{
  "model": "masked image model",
  "dataset": "stained colorectal tissue patches (NCT-CRC-HE-100K)",
  "train_examples": 22605,
  "image_size": 48,
  "crop_scale_min": 0.7,
  "horizontal_flip": true,
  "color_jitter": 0.2,
  "method": "simmim",
  "mask_ratio": 0.75,
  "loss": "l1",
  "arch": "vit",
  "norm": "layernorm",
  "norm_position": "pre",
  "hidden_act": "geglu",
  "head_dim": 48,
  "fused_qkv": true,
  "bias": "all",
  "qk_norm": false,
  "parallel_block": false,
  "moe": "top_k",
  "num_experts": 16,
  "moe_every": 1,
  "expert_mlp_ratio": 1,
  "experts_per_token": 2,
  "shared_expert": false,
  "patch_size": [8, 8],
  "conv_stem": true,
  "layers": 8,
  "width": 160,
  "positions": "learned",
  "residual_init": "zero_last",
  "optimizer": "muon",
  "muon_scale": "spectral",
  "learning_rate": 0.016,
  "momentum": 0.95,
  "nesterov": true,
  "orthogonalizer": "newton_schulz_5",
  "adamw_lr_other_params": 0.0015,
  "max_grad_norm": 0.5,
  "max_steps": 12600,
  "batch_size": 128,
  "epochs": 71.3,
  "lr_schedule": "poly",
  "final_lr_fraction": 0.1,
  "warmup_steps": 250,
  "weight_decay": 0.05,
  "adamw_weight_decay_other_params": 0.05
}
Rows from block 2 of a small masked image model, named by matrix and row number. Rows with one number within an expert belong to one neuron, the router's apart. Each number is 128 + 24 x the weight over its row's rms, rounded and kept within 0 to 255. All counts start at 0.
After each expert's rows are labels from the 100 images, of 14976, where the router gives the expert most weight on average: "responds to" is what is common among them. Only what is clearly more common there than usual is listed. The data: stained colorectal tissue patches (NCT-CRC-HE-100K).
# router: router (model.blocks.2.mlp.router.weight, 16x160, trained with AdamW), inputs 108-159
# gate: expert gate (model.blocks.2.mlp.gate, 16x160x160), inputs 108-159
# up: expert up (model.blocks.2.mlp.up, 16x160x160), inputs 108-159
# down: expert down (model.blocks.2.mlp.down, 16x160x160, transposed), outputs 108-159

# expert 6
router.6 [112  89 122 148 137 155 135 154 135 126 117 131 116 139 173 159 151 136 167 162 136 148 105  76 136 119 118 142 141 144 106 126 108  92  91 113  92 139 110 116 144 155 155  93 141 108 115 124 143 165 112 143]
gate.0 [133 141 145 113 151 109 117 169 177 150  92 115 144 105 135 119 162 100  92 163 126 126 155 147 145 103 157  83 115 162 107 145 117 132 141 125 125 149 151 111 148  80 121 121  94 155 152 140 148 133 172 113]
up.0 [128 116 118 105 159 130 146 126  84 121 117 105 141 104 126 139 115 140 137 104 112 131  79  92 118 178 145  76 106 134 118 118 143 172 165 113 125 105 106 102 146 111 144 152  81 166  90 146 150 151 149 146]
down.0 [128 115 137 129 163 162 115 160 111  95 104 116 138 129 110 130 142 137 101 105 147 120 154 129 127 142 136 140 130 125 157 119 115 145 156 105 114 134 144 161 164 140 165 132 146 118 148 153 160 134 147 141]
gate.1 [131 133 134 111 140 110 161 125 130 129 121 157 186 102 168 130 138 124 120 130 127 119 101 122 102 132 149 158 109 106 145 128 150 139 124  99 115 106 114  84 158 123 153 110 109 191 104 107 158 100 148 114]
up.1 [130 149 166 152 147 151 123 155 102 114 135 104 121 141 124 118 113 133 120 108 169 136 104 116 130 109 128 153 138 111 119  90  81 116 116 173 144 102 116 142 154 142 110 127 139 138 152 116 133 106 189  74]
down.1 [128 121 159 144 114 166 138 117  92 141 142 127 133 141  93 141 141 130 169 116 149 154 112 155 132 104 149 193 157 141 105 134  97 157  87 112 162 144 140 124  99 124  98 132 149 110 123 154 108 142 158  92]
gate.2 [118 122 102 154 169 154 118 143 145 189 135 116 110  78  92 135 134  98 123 119  98 117 130 115 175 116 132 132 125 131 127 167 120 124 113 135 124  87 127 121 137 116 137 113  77 153 112  92 154 121 137 119]
up.2 [124 115 135 106 136 111  75 108 141 125 117 104 126 160 139 143 114 134 131 123 122 150 146 123 147  61 145 148 146 119 104  98 137 110 132 115  79 134 143 132 172 103 110 151  76 135 136 100 152 122 138 131]
down.2 [162 100 108 101 134 111 105  97 145  95 132 107 127 177 127 106 145 144 151 131 150 143 113 111 155 132 137 129 105  73 158 140  52 142 169 139  84 106 127 158 108 120 136 128 119 124 203 136 171 127 134  86]
gate.3 [122 143 148 146 137 102 105 142 144 101 124 160  92 110 126 128 103 135 115 101 133 113  88 120 126 125 128 108 117 128 113 102 157 164 106 131 154 114 107 130 111 132  90 171 134 120 162 112 122  71 132 155]
up.3 [131 112 169 107 168 115 121 113 115  93 125 141  96 139  88 133 126 120 161 120 142 139  82 137 138 171 133 109 101 103 128 131 148 102 118 165 157  94 121 112 161 153 122 154 117  72 161 103 135 138 158 145]
down.3 [126 112 127 149 139 123 156 129 122  99 140 121 134 132 149 122 141  99 158 104 127  68 121 160 126  84 136 141  97 106 161 115 123  92 135 115 157 152 105 156 121 106 130 126 148  88 144 100 124 146 162 144]
responds to: tissue: cancer-associated stroma; tissue: debris

# expert 2
router.2 [ 97 125 141 125 163 169 132 147 112 123 169 136 105 114 144 183 130  82 150 149 150 134 151 142 118 127  79 107  82 144 117 115  68  94 105 129 125 141 146 132 125 124 188 127 111 103 137 130  98 134 144 151]
gate.0 [132 123 115 128 153 149 110  93 111 131  85 139 155 201 133 110 132 147 144 142 128 118 155  97 130 120 116 132  99 127 133 108 113 136 103 114 111 140 164 132 128 130 110 118 122 132  80 128 126 127  78 115]
up.0 [128 121 120 104 137 112 106  95 138 147 167  96 137 120 142 116 113 154 116 147 153 135 149 108 177 127 138 169 103 134 118 148 137  94  91 148  68  51 148 186 125 138 105  70 153 112 141 116 149 122 149 142]
down.0 [123 155 189 102 144 120 118 130 134 133 149 172 137 103 111 122 101  78 155 145 137 124 138 117 164 130 152 171 149 152 143 135 118 124  93 126  70 128 165 126 106 128 107 115 130  94 150 107 170 127 179 131]
gate.1 [111 148 127  93 103 141  82 124 140 128 130 120  82 159 178 148 117 150 157 147 131 174 154 132 119 134 132  77 130  90 118 140 145 139 110 118 161 127 144 137 137  78 183 156 130 147  96  96 135 109 140 120]
up.1 [112 128 178 105 154 117 135 117  86 126 146 147  73 122 120 101 135  93 116 124 118 137 133 148 110 136 106 148 151  97 146 120 131 119 100  84 136 116 165 169  99 130  64 112 123 107 133 143 151 170 129 136]
down.1 [116  95 146  85 168 163  86 130 120 154 110 126  93  80 148 121 152 142 108 119 117 105 139 141 138 156 156 157 140 154 120 133 112 155 114 136 145 142 139 140 114 130  90  79  76 114 177 126 180 177 124 135]
gate.2 [129 142 136 134 108 120 169 136 117 116 120 119 116  92 125 160 116  96 192 109 147 122 116 148 126  81 155 157 171 141 115 122 144 165 115 106 156 153 154 132 114 106 167 142 114  89 132 157 120 137 129  77]
up.2 [129 145 144 138 141 153 123 165 110 135 147 148 123 144 116 112 101 127 146 128 154 180 135 149 138 166 120 151 103  84 136 118 128 103 121 104 127 122 177 100 119 151 153  94 153 173  98 137 130 133 143 135]
down.2 [144 147 157 171 132 119 141 152 118 115 129 174 121 133 135 104  86 105 134 163  90 123 114 124  98 112 173 148 135  91 121 128 125 111 164 135 114 153 134 137 113 137 123 124 113  64 107 138  84 126 137 116]
gate.3 [132 117 122 131 112  95 160 118 166 174  98 139 152 153 106 155 145 132  84 168 133 138 162 171 108 131 117 104 123 129 143 120 131 156 129 119 127 154 147 143  99 139 142 144 124 116 132 121 158 145 133 187]
up.3 [134 127 124 151 143 128 174  93 143 103 127 170  96 104 116 137 114 117 149  97 130 122 125 143 116 133 122 137  98 111 133 157  75  91 136 182 150 165 125 148  88 136 137 131 141 105 140 160 149 165 137 127]
down.3 [137 134 153 137 105 121 102 131 141 131 133 120 111 130 127 170 131 132 133 113  96 171 142 127 109 152 129 133 133 133 140 187 126 146 114 128 136 164  99 121 116 140 131 114 111 109 162 155 164 116 114  92]
responds to: tissue: debris

# expert 4
router.4 [129  87 125 121 183 174 138 126  70 139 139 122 117 142  97 145 126  61 115 109  91 140 139  83 157  85 139 128  94 132 144 144  93  91  94 112  94 140 103 124 147 150 138 142 110 128 136 113 155 154 143 149]
gate.0 [139 128 117 148 170 131 132 149 161 137 124 110 134 119 148 170 131 148 122 101  83 126 157 144  92 131 124 127 130 151 119 145 182 134 159 109  85 147  93 109  96 124 135 115 120 103  63 149 125 111 118 118]
up.0 [127 106 114 120 112 124 143 117 127  51 153 155 143 115 128  88 131 162 131 114 146 144 117 101 110 116 115 142 109 115 177 106  55 133 143 149 139 120 161 100 106 106 102 152 142 128 102 122 134  91 137 123]
down.0 [145 167  98  70 101 117 137 117 153 128 129 169 121 135 127  79 102 148 119 132 134 142 109 148 104  90 148  87 139  98 155  79 169 184 149 128 155 143 167 143 125 140 151 192  90 137 132 108 135 132 117 126]
gate.1 [125 120 117 154 202 133 104 134 173 123  92 122 131 138 132 113 120 149 105 122 125 108 111 125 159 141 125 108 128  77 159 165 132 139 165 206 111  93 104 121 100 135 139  97 174 126  96 125 153 143 153 124]
up.1 [140 154 150 137 199 119 122 115 182 138 106 193  93 110  98 114 128 126 111 150 115 140 133 155 111 124 109 133 115 141 110 165 136 121 167 155 163  99 109  82 139 135 136 119 123 128 130  93 139 147 151 145]
down.1 [158 124 139 163 162 139 123 139 139 117 123 166 135 115  87 114 114 137 148 151 115 143 200 157 126 124 100 113  88 116 127 109 124 100 169 130 146 131 149 168  77 126 125  46 139  98 148 165 130 157 113 122]
gate.2 [126 107 174 116 101 131 143 173 116 161 138 168 133 148 138 138 135 150  89 128 137 108 141 132 126 159 116  80 115 141  91 141 104 130 146  96 128 124 159 142  95 147 101 126 112 163  84  91  77 168 103 140]
up.2 [132 123 117 174 130 125 157 127 123 121 100  78 126 126 161 118 131 149 138 152 115 113 107 156 127 155 145 116 138 128 158  85  95 133 143 103 136 122 114 161 149 135 110  93 108 109 168 152 142 145 149  92]
down.2 [137 142 107 106 122  91 139 159 138 124 141 103 119  95 141  85 120 175 184 134  99 108 124  98 132  97 158  78 124 153 119 121 114 131 118 109 164 118 133 132  93 151 125 111 111 147 150 148  89 168 119 126]
gate.3 [123 104 132 129 118  93 158 131 157 123 148 116 136 100 164 140 115 144 122 143 115 164 159 152  90 145 113  87 122 127 124 130 165 126 113 139 143  98 128 132 104 156 110 147 132 169 148 121 119 116 109 120]
up.3 [125 109 130 129 107 113 154 116 124 181  99  64 153 147 121 137 125 111 157 136 136 103 105 140 113 130 126 142 137  95 144 101 142 122 138 130 159 111 113 116 151 147 182  92 166 146 164 113 139 126 147 113]
down.3 [139 129 125 150 140 133 112 141 102 157 134 126 151 140  96 128 120 104 116  99 149 130 156 138  63 163 139 183 138 117 132 134 122 160 145 146 136  86 110 137 151 171 170  56 121 119 143 127 158 139 157 132]
responds to: tissue: smooth muscle; tissue: cancer-associated stroma

# expert 10
router.10 [166  89  92 127 141 125  97 154 111 137 140 131  96 143 162 137 115 120 127 137 136 123 171 143 146  56 119 120 125 105  87 157 143 119  98 180 140  98 149 114 114 129 173 120 145 134 150 133 100 124 150 127]
gate.0 [143 120 166 168 116 134 114 116 164 130 149 125 161 106  78  99 154 123 112 107 142 123  99 134 150 121 133 119  93 158  88 171 107 170 156 143 133  73  73 135 133  89 114 129 118 104  98 179 107 151 106 148]
up.0 [140 108 152 123 130 143 124 121 136 114 130 121 136 125 115 105 143 154  91 107 103 134  98  98 168 106 152 104  97 168 124 126 146 111 124 128 183 122 100 136 123 110 117 143 136 111 151 157 108 139 149 157]
down.0 [137 142 125  93 149 140  71 108 144 113 133 109 126  91 151 175 150 126 121 126 126 146 122 136 145  52  89 131 148 106 122 159 109 149 134 145 105 168 135 146 136 142 128 106 118 139 136 124 120 117 117 106]
gate.1 [145 121 153  86  95  84 154 155 161 156  86 124 113  87 146 127 141 111 124 153  87 168 123 120 143  85 117 106 115 104 152 165 158 143 124  82 142 110 149  99 146 117  63 111 130 139 110 132 129 146 125 124]
up.1 [132 132 111  93 125 106 127 131  85  95 133 136 111 140 166  96 135 147 116  95 120 145  81 124 136 129 152 124 157  99 147 115 126 111 152 108 144 162 105  92 120 113 134 144  77 135 150  61 166 104 123 102]
down.1 [154 126  90 111 150  99 111 155 139 137 119  84 133 119 152 178 134 104 115 117 160 156 137 132 127 158 134 115 111  82 165 125 155 116 143 113  82 147 104 174 135 112 111 122 114 141 139 115 155 154 112 117]
gate.2 [125 122 148  96 167 131 106 143 119 141 101  92 109  91 138 138 103 137 124 133 133 139 122 136 175 114 130 165 127 145 114 117 151 124 141 145 132 146  97 138 143 140 144 108 123 138 136  72 127 178 146 109]
up.2 [146 109 133 183 147 146 116 127 165 117 102 151  95 140 120 109 106 133 150 121 166 135 110 155 120 119 112 115 167 125 118 112 139 122 147 140  93 107 127 100  99 109 126 115 122 157 107 123 124  99  90 149]
down.2 [ 99 134 117 118  97 149 141 102 112 150 138 110 130 121 117  90 103 168 160 125 146 148 167 168 138 136 139  94 130 126 140 136 109 173 157 101 118 125 125 128 127 110 117 123 116 154  99 145 147 116 107 141]
gate.3 [134 141 134 109 131  97 151 136 189 104 119 125  90 146 170 143 123 119 103 111 110 114 104 146 172 152 149 147 155 148  95 155 115 109 109 130 153 135 102 138 126 122 143 144 116 110 139 155 103 141 122  77]
up.3 [123  99 127 157 133  99 128 119 113 137 137 117 127 133 106 105 116 124 131 112 146 153 147 135 154  80 145 155 127 112  92 101 130 118 147 136 117 133 138 119 156 128 115 120 151 143 116 116 140 118 141 116]
down.3 [149  70 140 146 110 113 124 140  96 106 132 117 133 165 159 103 120 135 142 143 112 152  97 144 145 128  96 142 134 118 139 100 113 144 125 134 122 163 136  90 124 128 133 116 150 131 139 112 136 156 135  83]
responds to: tissue: tumour epithelium

# expert 3
router.3 [175 142 118 157 136 136 141 129 127 142 155 119 153 107 115 155 109  65 145 146 142 115 132 152 113 123 116 105  78 120 134 100 152  99 110 106  96 113 163  96 131 123 138 121 146 103 113  79 127 173 150 186]
gate.0 [130 121 109  94 111 134 100 144 140 154 121 138 140 119 114 109 107 145 105 161 134  98 137 107 126 129 113 162 152 148 154 129 111 137 119 151 124 150 131 139 177 123 118 148 174  99 138 134 141 106 154 105]
up.0 [102 135 128 107 142  97 150 149 124 165 175 106 178 116 150 118 118 131 110  93 119 141 142 122 105 152 143 149 160 101 151 181 158 132 129 159 166 134  96 135  81 159 147 151  89 207 123 150 131 129 121 155]
down.0 [110 121 114 114 105 104 102 141  98 101 144 119 117 124  85 165 131 123 113  91 125 110 156 111 125 152 157 128 135 148 138 111 172 116 117 139 137 115 153 105 155 122 158 134 158 137 132 143  86 135 129 124]
gate.1 [129 134 106  74 119 142 102 114 159 134 131  87 187 132 139 127 137 149 137 140 146 138 103 118 106  87 162  83 118 144 126 127 109 116 206 141 128 128 125 150 144 110  86  94 140 135 111 125 127 162 172 117]
up.1 [123 153 117 125 103 155 134 151 129  91 130 125  72 124 147 147 127 124 124 179 111 129 142 112 155 111 129 161 154 135 147 109 185  99 112 137 133 130 147 164 156 151 150 142  79 147 102 113 130 134  59  86]
down.1 [113 129 132 108  87 125  90 154 145 154 148  90 138  99 117 115 117 135  94  81 133 144 110 126 100 145 126 111 128 133 168 120 110 112  85 131 123 179  41 157 141 151 156 118  97 135 150 178 157 105 124 119]
gate.2 [107 152 103  78 129 130 167 140 156 177  79 125 131 155 154 112 116 103 165  83  99 113 148 142 157 107 129  84 180 148 145  87 128 127 120 128 148  85 142 158 109 113 164  84 109 140 149 127 133 121 108 151]
up.2 [129 108 118 117 122 102 124 140 145 134  54 120 136 154 116 110 134 100 155 123  69 119 136 153 124 116 147  98 154 105 141  96 117 137  94 129 135  88 107 153 139 143 137 116 104 126 138 126 119 120 115 109]
down.2 [148 171 136 110 116  50 135 114 100 126 162 148 161 133 127 166 179 108 163  89 102 145 161 144 118 136 167 103 125  96 155 119 105 134 151 125 137 123 120 153 138 123 114 140 155 121 137 145 182 128 146  85]
gate.3 [129 128 157 135 150 147 188 112 139 138  84 114 109 133 129 149 176 158 134 139  99 160  92 133 154 138 133 171 183 129 107  79 143 145 114 131 106 102 150 167 122 153 120 162 126 130 121 117 136 168 121 134]
up.3 [137 149 148 137 175 172 167 119 120 176 111  94 123 151 123 190 146 150  85 116 122 137 107 152 147 130  99 167 137 157 109  85 147 110 128 111 116 161 116 158 144 130 128 154 105 100 119 143 129 162 123 135]
down.3 [150  92 112  93 113 121 122  73 131 164 148  85 117 142 144 112 162 134 154 156 109 142 132 126 140 131  95 123 144 150 126 102 136 150 132 126 124 164 134 132 130 114  69 132 141 144 131  93 156 136 106 176]
responds to: tissue: smooth muscle

# expert 14
router.14 [137 124 112 133  74 105 173 140 157 124 115 146 102 135 147 102 121 106 106 134 152 129 152  95 116  99 129 152  86 132 116 143 123 166 152 132 194 156 138 142 132  92 107 126 160 105 118 114 117 168 127 144]
gate.0 [142 100 171 137 155 107 106 113 130  84 158 121 100 107 152 157  89 142 107  88 181 128 127 115 109 126 107 112 157 127 143 147 157 141 134 142 143 147  93 122 152 148 115 130 142 145 117 121  94  78 136 114]
up.0 [127 162 140 160 121  86 121 108 146 131 117 114 106 130 168 123 194 146 152 108  96 133 145 122 144 158 131 135 105 120 122 140 161 127 108 130  79 134 143 105 185 132 137 137 174 147 141 179 120  93 174  62]
down.0 [114 145 118 108 116 106 102 131 150 138 101 120 150 131 132 120 170 126 164 110 102 175 126  61 138 149 104 111  97 119 117 124 110 147 158 141 177 146 148  88  80 149 158 106 148 147  90 127 156 130 155  89]
gate.1 [117 158 142 126 108 119 148 159 174 132 142  97 102 139 126 143 155 168  93 140 139 150 137 101 128 161 165 126 114 148 131 165 115 120  94  83 116 131 153  75 148 123 147 127 121 172 108 102 115 113 127 119]
up.1 [105 130 126 171 110 109 158 131 120  84 149 165  65 115 136 138 140  97 117 108 131 154 118 164 128 133 114 140 120 130 138 160 160  75 148 117 161 106 178  79 156 146 124 117 123 144 141 124 120 110 157 112]
down.1 [118 119 171 145 138 107  82 177 168 126 124 117  98 120 153 125 118 161 154 124  89 129 115 104 126 172 110 100 140  74 107 106 125 151 144 167 131 142 140 144 136 147 113 141 103 116 105 126 123  93 140 117]
gate.2 [117 135 141 110 111 129 129 126 119 148 124 101 104 151 123 184 132 124  98 130 152 136 159 137 141 140 111  82 107 122 116 102 162 150 102 114  85 144 149 150 148 161 147 120 135 120 123  99 141 124 137 102]
up.2 [133 155 139 135 179  94 124 130 170 141 100  90 165 108 148 129 190 123 134 176 140 101 158 154 174 137 131 148 155 130  94 133 112 120 142 175 157 124 129 161 130 146 141 138 127 157 125 106  89  98 103 164]
down.2 [130 179 149 140  96 118 141  97 136 126 131 114 123 138 104 104 166 103 125 125 118 103 109 149 102 135  89 153 135 117  77 107 103 149 150  94 123 109 141  90 157 127 129 118 135 145 171 125  99 134 110 179]
gate.3 [136 132 133 106 131 101 107 111 108  99 118 111 190 112 134 101 121 202 158 150 157 146 123 128 152 114 140 129 112 125 102 131 125 131 153 143 135  85  82 122 178 117 186 158 118  94 150 121 116 127 114 121]
up.3 [126 103  71 121 151 101 124 119 122  80 127 132 156 162 107 172 137 137 161 179  92  69  99 156  90  98  96 106 111 130 103 125 142 118 127  91 127 153 145 149 136 153 114 138 128 105 111 150 159 147 143 122]
down.3 [ 83 124 138 151 103 150  87  92 164 111 103 161  87 133 176 155 139 121 152 157 152 106 136  93 116 129  92 100 148  88 133 172 185 122 131 138 127 141 169 133 141 124 165 112  91 150  83 161 118 119 137 164]
responds to: tissue: lymphocytes

# expert 11
router.11 [119 112 126 112 122 118 127  78 132 105 121  88 173  96 183 132 142 158  96 147 153 121 148 139 110 153 133 115 142 100 165 178 139 190 136 125 123 130  97 163 110 101 114 137 142 141 163 149 112  77 100 130]
gate.0 [132 111 124 127 165 113  92 109 145 136 127 126 133 111 134 130  90 146 129 171 121 146  89 119 139 150 140 145 127 111 120 137 108 162 169 161 130  93  81 120 136  89 133 148 124 148 135 110 136 173 177 135]
up.0 [127 130 135  87 112 133 156 157 105 142 160 163 155 142 137  92 168 139 123  53 119 162 132 144  72 128 100 106 137 147 105 138 178 115 152 101 156 170 136 152 172 135 142  95 138 164 117 132 123 141 102 102]
down.0 [130 137 100 110 148 126  93  91 143 148 113 132 101 144 159 148 106 103 115 139 140 124 146 165 152 142 132 196 130  99 145  98 134 106  97 130  95 172 141 115 147 110  80  97 152 154 137 103 116  90 144 140]
gate.1 [125 136  76 113 142 125 121 113 150 157 115 141 141  90 159 131 140 158 138 135 122 114 171 154 156 110 133 128  82 117  90 114 114 114 117 118  89  80 129  72  95 113 120  59  97 151 145 172 147  75 154  93]
up.1 [128 109  99 162 106 159  73 147 119 145  75 136 139 173 121 118 122 155 149 139 121 128 133  66 121 131 133 147  80 104 150  92 131 134 122 170  93 153 117 134 165 121 152 103 119 139 110 114 115 128 104 149]
down.1 [ 80 147 112 123 159  91 175 119  94 148 105 129 130 125  92 100 127 131 101 154 147 127  98 132 136 130 156 122 148 112 127 128 179 118 128 170 130 105 117 120 142 113 147 122  74 120 159 126 146 139 116 151]
gate.2 [140 113 139 151 161 109 118 146  92 142 110 105  79 153 169 126 142 174 144 146 118 155 126 133 142 143 103 168 113 151 142  91 141 152 123 130 159 131 115 124 105 140 135 118 150 149 132 129 125 121 167 125]
up.2 [145 122 167 162 150 133 128 136 155 124 102 166 133 113 141 122 108 119 145 126  86 132 118 104 147  78 115 185 125 125 115 137 113 145 111 108 139  96 117 105 114 153  89 134 151 157 112 129 138 126 113 118]
down.2 [133 134  60 140 125 153  79 158 112 158 166 141 121 162 109 130 133 157 113 140 137 107 116 102 131 110 144 127  91 147 154 131 106 145 110 125 139 156 147  97 123 147  90 109  87 156 157 106 112 109 149 104]
gate.3 [126 137 124 105 147 133  92 103 100 120 146 131 157 111 172 169 133 116 125 135 120 118 133 138 153 122 125 141 123 110 106 103 131 120 131 138 112 135  89 144  68  96 170 134 102 165 168 118 121 129 171 143]
up.3 [125 119 151 132 131 123 147 134 156 132 118 117  95 129 102 104 136 153 103 130 135 139 123 129 118 124 135 104 123 157 160 130  95 121 141 129 132 101 136 111 215 164 113  84 155 100 124 135 122 158 110 115]
down.3 [138 129 152 126 126 145 120 110 122 157 153 109 128 100 160 127 141 107 141  71 115 111 109 125 141 122 103 109 124  88 117 152 123 150 120 157 160 105 102  95 182 147 102 136  90 126 126 123 135 124 161 136]
responds to: tissue: smooth muscle; tissue: tumour epithelium

# expert 15
router.15 [119 118  93 132 118 132 149 162 157 142 119  78 144 152 160 126 128 151 152  76 150 127 134 113  93  85 119  98 117 181 103  93 130  94 169  99 126 164 142 108 178 131  89 120 165 143 107 176 129 153 100 160]
gate.0 [126 146 155 145 127 115 159 106 159 160 164 135 126 107 102 143 115 161 109 135 137 147 124 124  90 168 114 153 136 139 129 124 124 140 153 103 150 112 153 127 138 132 160 132 162 147 148 123 140 124 114 113]
up.0 [131 123 155 145 110 110 179  93 155 140 133 123 146 152 133 138 151 121 121  80 145 144 119  96 104 151 133 148  96 155 128 119 129 146 172  88 130 128 131 101 101 119 149 149 158 178 151 150 128 143  90 110]
down.0 [151 133 159  99 151 104 145 141 116 164 136 170 110 107 124 166 110 114 117 176 165 116 105 144 102 110 117 127 139 136 142 132 153 190 151 158 105  92  79 152 104 108 116 151 160 108 128 145 128 148 136 108]
gate.1 [120 138 150 157 113 154 101 120 156 137 156 156 159 117 132 140 141 102 104 138 158 121 129  78 134  95 108 162 101 141 135 104 137 145 124 150 126 144  86 156 120 132 150 153 135 124 145 113 100 136 165 122]
up.1 [123 112 126 116 145 136 140 131 162 102 128  86 166 145  87 146 115 111 188 141 126 130 137 117 144 114 125  99 137  95 180 145 139  78 131 132 177 125 136 132 128 154 149 143 137 127 175  99  96 104 126 122]
down.1 [131 115 154 133 132 102 134 134 134 131 140 150 146 153 105 161 154 136 129 118 100  93 142 151 132  88 140  90 128 138 132 156 136 139 105 136 211 117 137 112 103 133  93 102  80 144  93 144 112 151 144 121]
gate.2 [104 143 115  70 136 101 160 117 161 147 103 119 145 121 159 110 148 151 166 132 116 142 146 142 135 149 141 144 123 149 133 163 178 176 138 126 137 129 118 146 140 163 121 123 118  97 110 115 155  91 161 110]
up.2 [129  95 118 141 131 118 130 130 126 130 134 104 145 141 140 176 138 147  69 147  88 110 139  88 146 119 129 160 102 113 148 165  90 133 142 137 129 115 166 146 161 123 135  78 122 121 129  79 183 105 118 118]
down.2 [118  99 151  92 127 163  84 162 131 126 116 112 150  76 163 191 118 130 106 140 124 163 154 116 142 115 196 126 135 112 145 132 108 120  86 133 164 166 173 129 131  99 104  64 113 137 147 141 139 163 140 152]
gate.3 [117 132 150 150 100 121 116 125 132  55 133 120  94 128 118 162 121 156 154 131 138 106 108 143 131 100 146 138 128 153 102 133 148 160 145 171 110  95 103 121  80 109 112 121 124 149 115 130 149 127 118 129]
up.3 [132 134  85 107 121 134 114 159 117 133 105 105 110 118 147 116 142 117 116 163 100 144 168 144 110 140 120 126  95 138 152 122 128 134 115 108 127 171 161 158 134 136 181  67 107  92 118 112 104 172 166 124]
down.3 [145 116  99 127 141 108 137 138 132 160 138 117 105 132 122  87  95 104 130 131 115 135 117 112 127 108 103 152 137 127 155  83 104 155 102  95 136 132 149 134 156 102 145 118 126 114 153 107 131 113 118 121]
responds to: tissue: smooth muscle; tissue: mucus